Rows from block 6, named by matrix and row number. Rows with one number belong to one channel. Each number is 200 + 30 x the weight over its row's rms, rounded and kept within 0 to 999. All counts start at 0. After the name is the row's rms in percent of the matrix's.
# convs0: first width-11 conv (model.blocks.6.convs.0.weight, 240x240x11), inputs 140-146, a 11 kernel for each
# convs1: second width-11 conv (model.blocks.6.convs.1.weight, 240x240x11, transposed), outputs 140-146, a 11 kernel for each
convs0.93,097,252,206,227,205,242,207,201,203,177,203,213,234,191,214,184,178,214,147,134,223,231,161,186,217,197,252,199,204,236,226,204,222,210,228,230,192,199,213,175,191,210,246,175,147,230,212,237,232,274,237,230,150,158,195,208,200,212,254,185,184,182,224,173,146,202,254,211,180,211,175,210,266,195,186,208,180,216
convs1.93,105,220,196,171,179,157,192,147,216,219,161,199,167,210,182,208,263,241,239,125,225,145,195,183,172,168,170,267,179,165,168,167,211,242,171,196,241,177,212,208,239,250,203,160,213,161,238,192,200,182,180,190,151,194,177,197,181,187,174,228,197,246,133,199,146,180,223,246,221,119,196,159,229,196,208,207,231,224
convs0.94,101,196,205,183,221,146,205,213,229,176,188,204,233,166,174,177,224,169,154,211,195,165,177,196,227,214,178,210,167,236,192,165,241,204,160,241,187,207,216,233,206,188,160,274,190,164,173,194,223,233,162,187,215,191,186,185,202,177,206,134,190,168,176,230,205,164,183,225,147,145,201,212,234,198,284,224,191,231
convs1.94,096,211,185,157,175,149,165,199,169,202,183,222,207,291,224,196,253,291,206,164,209,239,216,219,234,148,199,155,195,162,211,197,221,248,182,191,226,205,212,195,208,226,212,200,184,201,161,219,129,197,204,162,203,213,197,198,180,261,212,196,225,186,185,176,211,240,196,254,275,198,158,198,197,219,205,221,204,200
convs0.95,098,279,180,193,215,156,204,183,189,217,182,128,186,240,151,172,186,215,152,194,194,236,219,196,194,208,196,225,210,177,230,200,188,178,183,171,179,185,164,231,214,237,219,253,205,190,189,191,216,181,169,224,207,211,182,180,204,176,208,190,184,180,202,205,198,173,229,218,142,141,147,137,146,220,177,141,240,263
convs1.95,098,256,266,229,256,191,194,220,228,215,189,235,196,170,228,184,174,221,180,194,144,197,205,130,189,213,177,176,160,211,237,196,143,148,248,213,206,241,184,175,200,172,189,157,172,241,199,180,149,191,200,136,186,246,268,211,224,125,229,182,197,210,185,154,183,198,225,109,157,233,140,196,219,207,164,201,231,239
convs0.96,140,177,197,177,231,172,231,175,229,195,207,223,196,185,190,221,198,166,203,161,228,147,156,218,206,198,198,189,229,236,210,155,196,228,218,225,191,174,211,225,244,264,217,85,234,171,218,201,194,192,205,249,169,214,174,215,252,196,208,182,237,185,213,194,203,217,212,218,165,200,182,169,214,214,195,121,228,219
convs1.96,119,182,191,207,203,234,212,176,192,249,181,250,176,242,161,227,189,201,153,218,205,184,186,234,229,265,152,227,182,200,213,169,183,188,133,327,168,182,221,189,203,220,204,241,192,202,249,162,188,208,177,201,231,222,200,203,200,160,238,218,157,178,199,195,211,203,206,203,233,174,164,207,211,191,246,207,175,229
convs0.97,103,157,161,130,263,195,195,247,171,240,169,213,196,127,226,196,201,186,190,203,218,211,247,208,200,194,210,189,257,202,213,260,271,231,253,210,165,191,242,221,231,224,181,234,113,227,237,266,209,169,171,216,198,194,212,195,247,208,169,211,208,202,271,208,158,227,220,213,224,188,207,199,189,163,194,175,175,175
convs1.97,101,212,204,239,199,270,229,175,194,244,194,167,256,208,183,269,214,112,197,176,196,217,152,186,183,191,184,241,223,203,134,150,128,104,145,191,214,275,241,215,184,154,174,154,159,201,174,145,136,233,200,180,228,205,212,139,167,269,151,239,193,232,201,258,246,242,248,236,231,214,220,229,202,214,211,199,205,202
convs0.98,100,248,250,162,188,175,194,179,197,201,157,261,175,159,197,250,225,235,228,216,239,218,173,177,180,215,256,211,260,193,168,199,168,215,127,156,218,201,194,161,196,153,140,201,195,194,170,152,173,217,250,234,231,200,220,252,202,198,199,264,238,220,211,221,192,168,200,189,196,190,232,225,221,168,202,199,181,203
convs1.98,099,230,180,204,185,193,186,158,186,215,255,154,212,240,163,178,209,259,205,179,202,186,216,187,196,126,182,201,220,226,222,176,202,240,184,160,147,160,201,261,268,200,214,227,166,209,202,188,211,203,219,208,190,194,165,214,224,159,187,208,191,201,235,275,202,215,177,152,212,168,164,149,170,115,210,200,222,229
convs0.99,099,166,224,194,240,228,169,197,254,241,178,197,182,233,228,182,235,201,259,212,156,199,245,211,229,139,144,202,172,228,219,193,209,231,192,205,228,168,147,193,201,225,208,243,206,212,133,206,140,141,186,182,168,160,177,150,185,198,194,200,150,195,215,214,206,231,167,132,135,170,205,233,204,202,249,248,199,211
convs1.99,097,233,185,245,223,220,199,198,273,224,193,227,244,200,165,202,271,171,206,189,197,193,201,232,233,196,155,187,189,223,227,218,209,194,236,168,158,183,165,204,207,229,234,194,199,216,166,230,249,219,192,231,240,213,235,239,178,183,152,236,200,216,243,174,196,212,190,223,223,193,291,194,228,225,207,186,170,185
convs0.100,101,193,196,167,241,212,172,224,179,185,200,201,184,174,208,167,227,222,238,240,195,234,166,222,238,198,140,218,214,172,231,233,227,224,223,237,169,226,192,171,141,197,200,269,208,223,176,161,261,224,188,212,174,184,163,183,197,235,166,176,161,219,216,139,191,190,189,176,194,240,213,243,284,197,208,161,212,206
convs1.100,105,159,195,158,196,224,185,235,242,196,179,208,195,221,219,201,143,218,207,188,207,165,178,257,218,209,198,188,237,228,236,189,209,253,148,189,206,221,183,222,232,222,211,227,159,176,160,183,195,220,207,250,198,229,223,177,231,178,226,196,198,232,214,200,201,187,225,184,127,213,211,225,221,212,216,228,172,222
convs0.101,093,218,215,239,210,195,242,142,182,224,179,187,201,168,215,223,241,187,179,140,189,214,194,232,202,193,163,219,165,190,199,216,233,248,228,205,185,181,174,247,190,212,215,153,215,178,197,176,157,231,187,199,239,196,185,176,218,201,222,223,211,175,209,214,174,205,164,162,173,154,217,178,203,186,172,200,195,200
convs1.101,096,188,167,198,200,229,225,244,188,139,174,239,220,249,224,228,188,191,227,155,210,167,190,175,150,204,230,264,212,201,192,259,264,232,191,214,246,147,227,133,189,171,193,223,226,247,236,250,219,179,187,197,260,240,210,182,172,201,201,136,140,177,176,218,193,186,199,167,171,180,199,161,160,269,247,236,226,220
convs0.102,094,241,220,213,202,198,222,179,188,164,171,181,172,189,202,206,195,168,193,184,150,224,244,163,268,222,252,162,211,194,211,201,168,237,217,249,185,208,233,234,173,177,188,213,203,205,170,175,170,216,212,178,136,125,194,211,187,192,188,231,242,187,155,184,222,212,232,199,238,189,230,216,192,221,279,207,204,210
convs1.102,094,190,188,152,208,214,231,222,178,222,214,234,180,182,160,158,176,126,220,186,213,213,196,236,217,176,177,233,210,183,215,275,175,199,180,213,166,163,176,205,213,226,208,211,195,171,210,196,216,222,216,264,174,197,214,185,164,200,122,196,209,234,205,202,144,171,246,144,172,255,225,191,199,198,226,215,191,179
convs0.103,095,165,168,166,178,198,194,210,186,193,215,222,204,186,208,148,183,191,189,209,237,212,180,188,212,226,192,220,229,165,176,220,222,188,227,187,173,184,170,206,144,159,195,216,199,159,207,202,180,192,231,218,203,186,229,240,229,182,180,279,235,154,170,215,211,167,190,190,162,193,211,183,202,194,164,198,173,253
convs1.103,095,194,165,196,218,185,214,199,193,171,195,180,173,176,225,221,246,209,199,205,175,170,182,217,192,182,224,221,194,137,184,187,165,251,197,207,182,118,161,192,238,237,289,183,177,175,214,225,187,173,200,215,183,221,226,257,207,189,226,169,215,231,229,196,205,221,185,199,215,147,218,169,209,237,181,160,176,209
convs0.104,096,207,229,172,193,207,175,224,213,162,227,160,217,183,174,167,166,202,145,197,173,225,236,161,214,177,175,223,222,179,149,196,168,263,170,171,147,189,158,125,182,186,224,188,256,161,182,201,180,234,231,192,215,238,221,192,205,156,196,145,219,179,228,224,216,236,240,236,218,201,217,101,160,178,218,187,156,162
convs1.104,098,234,174,167,200,205,196,172,197,240,235,263,241,185,226,184,155,159,154,202,198,197,241,133,203,197,170,228,181,174,175,242,244,301,225,164,185,141,210,125,163,170,139,199,194,185,170,209,184,204,227,220,190,244,215,196,174,213,194,206,213,218,210,227,163,219,228,217,237,211,142,214,175,248,213,210,239,202
convs0.105,095,189,205,162,203,213,193,177,162,171,216,182,190,179,210,165,285,201,232,221,220,215,268,181,192,141,170,140,185,194,177,185,203,209,202,147,198,173,170,228,155,164,178,206,172,227,179,203,173,172,150,189,133,175,266,179,167,195,186,210,242,169,163,239,206,200,192,189,189,229,256,250,199,234,211,212,218,162
convs1.105,095,174,251,196,209,196,227,152,220,264,231,224,221,163,252,241,191,197,209,199,157,179,145,232,175,177,174,166,191,209,232,178,202,109,201,217,242,169,167,203,207,201,215,218,223,175,198,117,171,183,138,224,221,223,229,243,183,195,209,176,185,157,232,190,209,231,120,191,179,210,197,144,165,162,196,196,185,220
convs0.106,094,175,207,165,196,195,218,182,216,210,208,215,141,227,197,210,213,201,227,216,215,187,258,193,212,234,233,182,207,195,182,183,181,241,195,199,195,216,237,242,170,176,226,160,189,222,209,191,207,162,237,218,210,202,164,183,175,215,223,187,217,188,231,191,223,220,187,162,198,205,176,200,165,177,250,226,244,171
convs1.106,094,229,204,225,245,147,175,178,156,168,194,231,186,173,191,165,160,197,204,182,229,176,211,144,225,164,186,204,185,173,178,186,232,176,184,246,211,200,163,181,175,182,185,191,233,192,166,197,184,241,213,229,232,182,222,185,198,167,185,139,165,224,269,196,165,170,172,179,139,210,206,194,238,164,246,219,203,178
convs0.107,109,214,262,207,206,194,239,217,206,170,196,205,176,161,209,186,206,198,188,198,214,161,183,212,245,212,182,198,168,232,199,177,231,243,166,194,153,163,204,208,237,189,236,171,243,177,156,185,252,244,204,209,163,218,135,206,222,205,235,169,257,173,216,196,226,193,196,184,233,272,177,210,244,234,182,177,203,189
convs1.107,103,220,147,166,172,213,233,121,267,214,168,187,201,187,254,180,170,173,229,211,138,204,194,191,187,196,213,217,224,222,203,210,184,177,214,205,206,194,288,164,241,254,218,161,136,192,149,167,141,171,162,200,176,165,245,252,194,217,215,199,219,220,189,197,159,162,206,193,188,230,192,256,211,250,174,217,222,229
convs0.108,094,208,199,176,211,183,125,166,198,179,213,261,125,142,238,176,128,237,154,180,210,233,169,170,199,174,188,156,159,130,179,158,231,228,222,210,242,198,204,204,230,215,152,154,177,223,197,209,195,211,188,240,231,191,166,150,232,157,238,191,166,177,164,234,171,197,214,227,201,218,203,219,199,227,177,211,194,165
convs1.108,102,174,208,133,176,149,192,199,227,252,152,204,223,215,135,196,169,170,189,181,158,225,224,219,206,168,199,214,216,189,189,209,227,196,234,212,210,249,206,225,217,153,196,233,236,237,204,213,221,174,217,247,218,215,228,254,218,171,168,221,198,161,179,175,195,162,191,216,210,164,174,201,219,209,225,211,203,236
convs0.109,106,161,185,162,191,191,217,210,168,218,223,142,202,245,191,168,164,166,211,184,206,229,249,199,202,189,241,231,154,197,238,230,173,192,187,208,173,201,259,183,201,162,218,229,242,203,171,230,216,173,191,217,178,226,201,236,169,152,219,253,182,198,243,193,194,117,188,184,169,209,186,253,181,173,225,204,245,228
convs1.109,102,199,221,193,213,224,142,190,219,180,198,202,254,202,187,212,234,224,203,177,206,227,199,218,192,259,242,164,176,196,209,230,179,231,173,161,214,220,224,165,191,188,235,213,175,220,223,221,232,221,181,172,220,186,241,183,153,227,227,193,166,213,255,198,206,214,255,148,217,240,167,197,221,166,202,236,222,168
convs0.110,092,193,209,215,229,222,240,184,198,184,174,160,201,211,191,237,207,218,145,162,206,235,173,218,208,205,208,193,228,179,147,152,192,235,218,192,203,150,190,201,202,195,272,150,151,205,201,191,236,223,154,160,185,173,197,201,255,234,237,175,162,176,207,189,234,193,197,227,213,210,212,209,199,173,218,186,179,226
convs1.110,095,169,250,233,211,210,214,232,179,178,196,198,208,173,218,230,156,204,172,203,194,181,230,165,172,208,205,186,226,236,175,143,178,215,182,219,317,153,177,190,231,139,209,155,172,192,212,216,216,221,182,161,158,197,196,147,164,243,159,249,235,237,215,233,275,214,263,167,186,242,203,201,199,176,178,199,154,210
convs0.111,102,211,185,181,158,208,182,199,218,222,200,216,189,173,172,171,216,190,235,219,227,191,187,191,205,248,164,242,221,216,178,230,203,228,219,198,228,231,182,178,214,208,204,225,200,189,205,216,165,194,199,182,161,220,171,204,185,143,188,228,228,175,213,165,178,222,200,152,144,161,166,167,276,159,198,189,200,190
convs1.111,099,235,208,196,233,152,219,187,255,251,169,234,188,131,165,211,205,205,205,199,229,213,223,197,209,173,210,211,181,222,177,227,202,220,197,158,220,232,184,179,243,230,201,221,241,197,183,169,204,192,211,179,173,163,219,181,179,220,207,213,172,238,185,177,220,160,230,238,219,190,137,195,181,197,207,195,311,232
convs0.112,095,134,226,205,179,208,181,192,209,239,230,283,192,227,153,181,79,181,219,183,217,199,219,237,199,209,235,173,258,201,159,207,185,207,227,174,194,276,214,181,234,184,190,169,146,222,199,220,227,205,214,211,172,222,164,194,228,217,173,246,222,166,206,192,236,173,148,169,213,190,217,162,230,212,195,191,161,217
convs1.112,101,155,153,162,229,219,251,201,214,194,183,175,175,219,197,178,201,222,195,226,220,248,185,207,232,190,210,173,164,185,183,214,196,242,135,140,191,181,224,217,222,277,248,206,163,177,198,226,201,136,210,224,181,169,169,212,237,216,171,201,214,232,248,188,186,176,225,224,210,159,213,226,200,206,185,204,220,174
convs0.113,098,180,149,210,185,173,183,178,183,188,179,194,201,197,229,206,143,179,201,274,188,229,213,204,192,142,224,247,199,171,209,231,227,141,186,243,205,188,209,187,164,212,194,173,206,226,202,195,219,174,189,150,212,248,243,192,217,202,179,215,159,209,189,192,174,181,184,195,174,178,194,201,212,220,189,184,243,225
convs1.113,094,246,182,220,178,151,193,222,230,150,159,229,224,174,196,155,172,173,164,129,220,154,231,227,174,202,155,157,180,223,211,170,205,219,190,206,228,238,219,204,223,244,241,187,183,236,163,196,211,197,217,238,217,220,205,149,244,205,246,231,185,214,210,208,170,211,177,193,184,151,162,174,219,188,199,241,205,165
convs0.114,105,222,223,170,242,214,260,164,216,264,177,203,202,198,185,197,248,156,170,209,224,215,209,232,186,168,210,186,199,157,204,208,228,208,174,181,195,201,208,185,224,215,190,174,164,235,240,188,191,199,177,174,201,204,230,163,188,214,240,206,209,248,205,198,192,214,232,177,141,241,152,172,169,126,226,181,218,195
convs1.114,100,235,181,230,207,189,234,217,170,147,198,230,218,249,220,214,226,181,222,193,177,201,225,246,197,203,167,155,179,224,217,184,163,215,189,225,229,175,172,175,172,159,218,131,166,206,222,184,206,150,151,188,157,211,232,220,198,223,245,166,180,208,174,226,225,209,181,179,212,219,180,197,220,174,166,152,177,210
convs0.115,095,177,206,181,188,189,263,189,230,234,175,240,227,214,164,193,211,176,256,200,169,203,207,311,284,239,228,210,200,199,183,226,156,139,227,221,190,179,170,215,155,228,246,195,210,205,169,216,211,247,248,203,239,202,252,190,217,208,223,177,179,224,197,178,199,219,225,182,181,211,242,229,231,223,252,212,220,199
convs1.115,093,225,188,221,196,169,282,145,241,244,216,259,218,191,183,199,221,171,166,136,161,168,210,225,211,240,203,186,158,187,246,217,225,194,247,203,172,163,203,189,211,185,237,180,241,195,196,184,222,181,249,265,203,274,207,210,202,202,168,170,189,162,171,208,150,208,191,129,247,208,215,237,221,164,217,239,198,178
convs0.116,099,205,200,145,181,193,270,182,234,217,207,188,153,215,174,243,203,230,241,180,178,201,188,179,178,212,270,200,138,201,198,202,166,161,205,192,188,205,186,214,154,217,140,182,146,216,201,184,219,194,148,177,173,176,211,207,221,174,224,199,226,258,245,193,250,177,266,192,188,139,226,214,217,195,157,171,197,257
convs1.116,099,191,170,239,180,172,222,158,222,217,254,230,219,183,179,137,202,204,184,177,174,199,155,195,180,190,186,221,187,197,191,222,185,256,230,199,211,237,202,228,127,175,239,209,228,189,221,157,230,236,208,266,233,171,234,197,230,201,219,214,205,192,174,185,179,201,213,176,195,262,213,174,137,229,225,247,176,218
convs0.117,092,236,209,201,177,225,213,198,212,233,168,220,188,154,217,158,163,232,168,150,233,253,210,172,189,176,190,128,208,253,231,192,174,272,250,208,175,206,225,249,244,188,208,191,221,203,161,194,147,197,211,177,159,145,184,202,135,200,165,182,188,252,212,161,158,174,190,231,220,196,210,206,206,167,166,184,145,154
convs1.117,096,180,197,208,214,189,204,186,181,228,236,265,183,186,205,133,178,208,161,185,196,206,262,145,206,202,170,206,217,259,173,219,193,205,210,160,186,179,244,169,154,263,260,203,161,189,242,208,185,196,260,209,188,203,191,198,188,174,212,181,199,258,232,168,194,178,210,230,204,177,203,195,143,210,221,207,171,218
convs0.118,099,243,249,227,222,207,183,201,178,179,184,185,191,186,212,164,177,191,159,175,191,215,226,171,168,174,222,187,219,262,247,241,168,212,241,222,196,156,170,170,192,146,231,189,173,214,190,198,223,171,175,179,177,242,243,230,258,183,237,137,160,177,199,202,190,229,203,181,222,201,189,187,189,212,225,220,144,176
convs1.118,095,208,230,201,190,206,200,227,194,206,234,245,162,202,178,242,253,209,190,120,180,178,224,187,239,197,175,176,220,193,166,221,184,196,195,211,192,187,217,174,237,208,192,150,173,190,206,212,187,203,253,203,255,226,153,219,256,200,250,204,214,175,184,210,169,237,213,209,223,224,253,182,144,130,182,206,219,194
convs0.119,107,242,223,225,214,207,175,223,156,221,198,228,247,229,118,195,204,220,224,231,171,132,177,210,231,251,193,207,144,208,199,168,243,217,162,202,129,229,189,203,232,228,197,243,190,216,231,164,203,173,223,256,160,188,197,143,170,228,196,185,219,225,156,186,187,227,105,237,232,220,253,256,189,191,197,196,215,227
convs1.119,097,206,246,194,219,229,222,184,192,227,219,204,183,155,157,188,191,161,205,221,211,198,201,185,201,218,172,178,224,185,191,210,196,191,199,217,258,223,253,220,236,190,206,237,222,119,226,179,149,232,208,170,165,186,170,198,205,200,161,170,200,188,211,176,188,185,199,164,169,194,185,166,153,176,132,160,132,212
convs0.120,100,204,200,209,207,188,192,190,187,199,182,207,183,226,199,221,190,190,200,211,193,176,203,268,232,211,194,199,270,162,161,224,151,200,221,207,200,220,213,182,251,243,189,237,212,194,209,180,219,157,251,212,226,192,222,211,182,227,197,237,279,173,236,264,180,191,221,205,204,244,206,206,178,237,224,207,204,209
convs1.120,098,228,234,181,225,202,222,184,190,221,180,173,148,198,213,212,178,192,186,266,171,200,214,187,234,221,172,198,238,179,195,261,181,194,218,231,196,233,243,123,204,225,201,268,212,154,187,204,215,181,240,165,180,237,127,200,256,209,168,231,235,202,174,201,157,185,227,218,212,197,203,234,184,214,208,186,213,168
convs0.121,098,213,189,201,201,221,207,198,224,185,223,164,98,238,235,200,185,231,257,215,223,244,255,192,202,154,162,199,244,223,198,214,210,238,198,248,182,193,234,178,181,211,224,217,220,201,236,159,191,212,290,205,203,214,195,199,119,170,239,232,189,161,236,214,254,250,152,160,209,213,187,217,180,257,189,222,182,172
convs1.121,099,173,189,190,222,169,205,216,168,187,214,215,211,171,241,169,266,171,209,225,188,206,187,196,220,159,166,154,164,202,172,199,169,163,223,190,178,195,187,152,184,221,221,217,228,226,233,230,189,198,249,152,222,244,204,167,254,178,128,217,198,171,264,180,221,200,226,190,220,187,168,329,238,148,212,172,176,174
convs0.122,100,183,224,208,196,230,216,213,208,162,211,192,206,182,186,209,208,246,218,210,208,166,144,193,188,155,184,175,200,157,137,217,234,247,227,175,175,141,232,242,171,210,239,194,254,167,215,207,198,164,115,196,205,173,212,173,201,201,163,219,210,215,225,175,157,221,230,199,240,162,233,214,169,266,204,189,173,200
convs1.122,100,183,183,175,207,146,179,246,229,215,217,195,189,234,196,199,186,162,177,244,223,217,199,222,209,198,202,146,179,199,204,164,199,204,208,204,220,169,175,217,196,194,192,208,234,253,213,250,183,150,215,216,227,173,197,213,186,222,210,260,211,169,206,268,197,249,166,183,220,249,158,231,190,169,110,241,205,173
convs0.123,098,232,218,217,203,203,169,174,182,154,167,188,209,206,120,214,260,178,190,160,214,230,276,239,182,160,202,223,151,150,157,181,167,152,145,138,219,179,229,231,149,238,241,195,200,220,158,209,196,194,245,139,171,229,234,248,218,155,122,155,223,208,199,163,192,246,209,187,159,224,233,188,191,267,224,153,231,186
convs1.123,096,203,167,182,236,159,246,220,209,216,170,195,187,223,221,192,166,211,189,206,191,206,233,146,228,175,189,210,164,157,129,194,238,214,211,256,244,181,165,216,219,173,248,226,247,126,212,175,214,188,129,238,230,190,129,173,196,165,232,181,154,245,232,228,227,165,152,186,183,229,214,150,197,225,180,184,229,253
convs0.124,092,212,174,237,246,226,145,210,191,185,264,145,240,294,172,215,184,154,171,167,160,198,157,192,195,197,174,179,184,169,229,204,149,177,224,279,233,208,233,232,214,204,191,209,167,233,225,249,212,225,255,182,232,212,234,182,194,220,239,191,192,196,199,174,260,164,218,215,204,186,198,225,194,185,227,227,201,200
convs1.124,095,196,199,172,217,169,199,204,258,232,273,176,200,242,232,223,219,206,153,176,208,237,234,178,197,214,221,200,179,170,211,197,157,242,189,167,190,203,270,194,201,200,238,203,265,173,203,212,179,171,186,182,187,198,239,209,175,139,145,165,155,196,208,233,237,229,156,226,230,226,207,176,214,193,164,161,230,179
convs0.125,105,161,214,223,219,221,229,227,234,237,206,189,220,169,186,187,190,192,258,230,226,270,190,183,195,204,221,229,224,189,180,190,167,188,174,186,214,228,164,224,158,212,179,230,198,191,249,216,167,184,207,206,200,186,163,232,201,215,196,241,189,234,189,187,209,204,184,136,223,165,190,253,186,224,257,178,241,225
convs1.125,107,179,229,171,198,172,182,173,119,191,193,232,189,241,192,194,259,204,202,190,222,182,188,234,189,202,203,179,179,183,246,247,225,194,187,167,185,199,196,139,297,185,165,177,228,182,201,167,220,148,164,225,186,225,181,218,174,204,190,175,167,191,136,162,262,224,215,225,197,230,169,102,190,222,232,151,235,198
convs0.126,100,208,192,188,245,169,202,213,197,156,198,189,227,178,236,206,184,161,180,262,186,216,197,151,239,166,180,204,195,187,204,204,213,215,198,158,206,184,194,197,226,292,177,177,193,184,236,206,232,191,191,245,158,186,220,195,226,210,211,184,174,184,234,226,217,220,201,189,177,141,226,196,209,182,194,161,248,215
convs1.126,102,220,252,188,181,203,219,181,235,232,203,156,144,139,210,237,130,203,222,185,237,151,193,203,211,217,161,193,174,193,238,187,215,244,207,143,183,212,223,216,185,191,221,175,166,281,216,222,205,160,206,133,192,153,190,189,194,143,247,166,192,185,201,229,146,200,216,288,218,211,205,229,197,161,169,194,209,213
convs0.127,096,214,223,224,201,229,133,205,129,194,210,148,182,201,202,208,221,259,257,176,206,165,220,216,217,173,181,159,227,210,228,197,208,229,194,247,231,225,212,178,181,182,187,172,208,208,225,238,224,181,196,181,192,232,194,206,124,195,232,193,212,273,239,211,232,195,218,229,196,224,231,202,211,165,150,205,150,184
convs1.127,097,162,164,161,168,244,152,180,179,188,239,204,225,142,219,207,280,227,233,180,238,161,204,203,212,187,225,206,231,227,157,185,206,194,224,169,157,125,207,191,185,156,242,244,217,225,203,205,249,220,223,124,152,260,170,217,148,136,227,239,213,249,183,176,177,210,233,163,203,192,211,195,191,173,124,194,201,190
convs0.128,097,172,248,150,162,186,208,176,201,216,212,184,160,212,214,276,157,198,194,214,186,168,182,228,252,213,228,198,219,234,187,197,210,224,208,177,135,226,189,235,190,234,201,217,196,163,161,217,207,187,195,213,197,165,227,212,194,184,128,193,143,206,175,211,204,237,167,221,142,215,252,206,241,216,243,277,196,171
convs1.128,096,222,218,213,255,230,202,229,167,178,207,222,189,185,215,223,178,200,218,219,233,197,189,179,171,154,156,228,218,200,195,189,185,182,226,148,185,188,173,198,257,248,186,205,236,234,205,184,234,166,220,213,190,182,210,202,224,177,235,230,220,242,196,185,225,222,198,151,208,191,177,220,198,260,225,184,205,222
convs0.129,095,213,185,185,191,213,201,177,174,191,218,179,233,237,203,237,147,216,212,179,194,208,205,187,209,188,220,189,216,230,193,251,202,185,174,184,140,211,168,203,224,201,209,185,215,267,243,230,217,185,232,180,194,146,177,202,192,242,256,247,235,271,232,228,195,212,183,236,220,155,214,197,208,193,214,153,282,199
convs1.129,096,190,148,183,178,144,186,284,210,207,208,217,187,238,188,145,178,188,217,183,176,200,181,205,220,203,204,239,232,227,231,277,253,200,206,225,188,167,186,186,221,185,206,220,178,195,142,186,222,179,203,231,268,210,209,217,235,230,215,225,195,205,207,134,255,188,224,193,162,208,209,192,191,147,178,167,174,215
convs0.130,099,177,191,205,188,196,186,205,187,192,205,232,196,179,177,226,167,153,229,178,237,232,215,226,248,219,204,256,192,170,156,176,215,151,231,232,191,151,158,258,220,264,170,210,203,190,179,135,195,196,150,221,137,165,248,199,237,176,214,230,166,198,159,141,174,199,209,216,253,230,210,211,190,216,200,202,177,202
convs1.130,099,204,160,204,164,215,196,142,178,223,179,134,197,201,189,179,257,176,181,164,173,204,217,194,205,248,222,169,202,177,199,219,200,166,169,206,186,207,244,211,163,201,211,197,277,203,218,183,244,202,186,188,223,176,251,212,237,199,226,190,129,172,202,229,183,197,218,220,186,204,201,240,186,201,161,219,210,254
convs0.131,093,208,242,223,212,221,259,207,160,196,214,174,187,266,153,179,172,215,250,151,283,231,240,234,254,172,243,202,174,190,196,192,199,234,250,181,107,161,162,193,205,196,211,239,157,163,224,252,190,215,235,188,224,259,200,250,182,218,210,178,181,189,173,203,210,206,164,199,221,189,255,173,204,254,177,193,164,186
convs1.131,094,183,215,211,219,205,217,145,181,172,130,127,176,190,200,225,235,203,193,194,153,150,138,196,234,204,184,244,203,223,199,208,176,193,161,252,194,171,234,233,252,202,182,225,230,217,246,188,235,193,187,174,232,168,207,199,224,187,215,187,193,149,172,168,244,174,215,209,214,224,206,160,206,147,178,237,159,257
convs0.132,105,203,206,121,197,233,208,208,204,217,227,206,226,172,176,191,190,138,157,203,205,180,153,267,157,203,238,217,166,205,244,173,227,195,219,148,197,225,223,205,188,208,203,211,146,223,192,160,187,186,238,198,205,207,173,213,202,217,131,201,149,176,192,183,202,192,202,205,174,177,136,219,182,241,196,230,184,235
convs1.132,103,186,207,171,189,218,202,198,226,208,217,203,209,234,224,186,225,128,207,189,174,132,198,208,197,187,185,198,162,175,217,183,198,220,172,157,206,214,182,233,192,195,205,125,225,191,191,137,207,215,223,176,185,170,239,180,207,219,196,178,162,206,156,238,188,206,184,192,206,206,157,162,183,153,211,218,188,200
convs0.133,105,220,243,227,207,219,219,177,181,170,147,154,171,209,196,224,216,228,236,166,225,161,187,207,197,227,220,148,188,204,192,188,163,195,204,202,210,210,267,203,210,181,202,165,194,191,192,171,208,175,169,222,188,165,184,200,223,208,152,209,127,197,165,215,279,151,229,171,210,219,206,246,210,102,241,222,160,225
convs1.133,100,223,168,135,214,202,208,257,184,266,162,191,180,191,220,155,234,209,192,168,159,231,185,133,176,178,166,209,235,216,183,243,152,186,153,197,255,172,213,204,269,160,175,164,234,232,293,210,270,238,230,194,232,223,275,180,190,218,195,229,179,176,189,232,217,197,203,201,193,232,159,264,181,209,240,196,208,181
convs0.134,101,248,208,247,182,209,229,227,230,217,207,205,218,204,211,183,191,226,172,202,135,159,159,241,219,210,199,226,189,170,181,198,210,238,216,213,252,204,214,201,199,211,271,226,201,169,194,225,185,194,187,195,202,194,238,213,211,180,162,158,171,230,252,210,220,186,178,204,187,168,189,171,177,236,163,241,170,166
convs1.134,101,213,123,179,207,145,206,167,234,232,159,228,209,160,252,213,210,211,217,215,104,208,156,158,190,151,167,238,227,247,200,187,211,219,235,213,157,190,256,171,166,167,178,167,175,198,219,222,239,194,182,262,253,180,145,138,191,223,228,255,130,225,205,231,247,155,173,230,185,237,201,169,146,178,191,211,153,189
convs0.135,109,199,188,232,197,192,196,183,155,229,195,193,201,227,178,224,189,262,246,216,241,250,170,159,212,243,227,205,148,223,270,227,219,203,181,251,193,174,245,136,231,191,248,179,185,193,209,185,213,215,205,221,155,151,155,199,230,179,171,253,230,180,170,192,187,219,237,193,193,175,182,278,158,180,226,233,206,161
convs1.135,106,194,187,219,216,250,180,239,227,227,223,244,186,194,162,174,204,193,206,193,174,190,201,185,185,179,211,211,263,208,201,151,206,199,217,186,169,223,206,165,206,210,206,217,169,175,213,204,199,217,212,233,174,213,188,224,207,197,222,241,190,197,207,221,115,134,227,208,189,185,171,182,143,196,196,120,277,205
convs0.136,102,199,175,193,235,216,252,237,177,232,168,156,198,201,210,161,222,140,173,153,193,176,235,205,237,255,184,192,190,230,181,204,226,213,169,161,190,182,183,165,197,232,211,151,169,203,226,171,200,215,227,186,201,218,191,157,227,213,183,208,209,226,199,232,203,189,199,167,156,161,215,206,208,170,213,226,190,226
convs1.136,098,203,194,179,232,197,229,178,160,246,258,160,187,179,195,177,217,206,193,213,221,221,158,195,270,207,182,253,220,227,247,202,185,219,234,191,173,196,210,133,166,182,224,230,197,182,158,153,272,233,260,187,211,213,178,186,214,187,234,245,203,199,162,146,215,207,219,189,216,200,155,233,239,243,197,216,224,199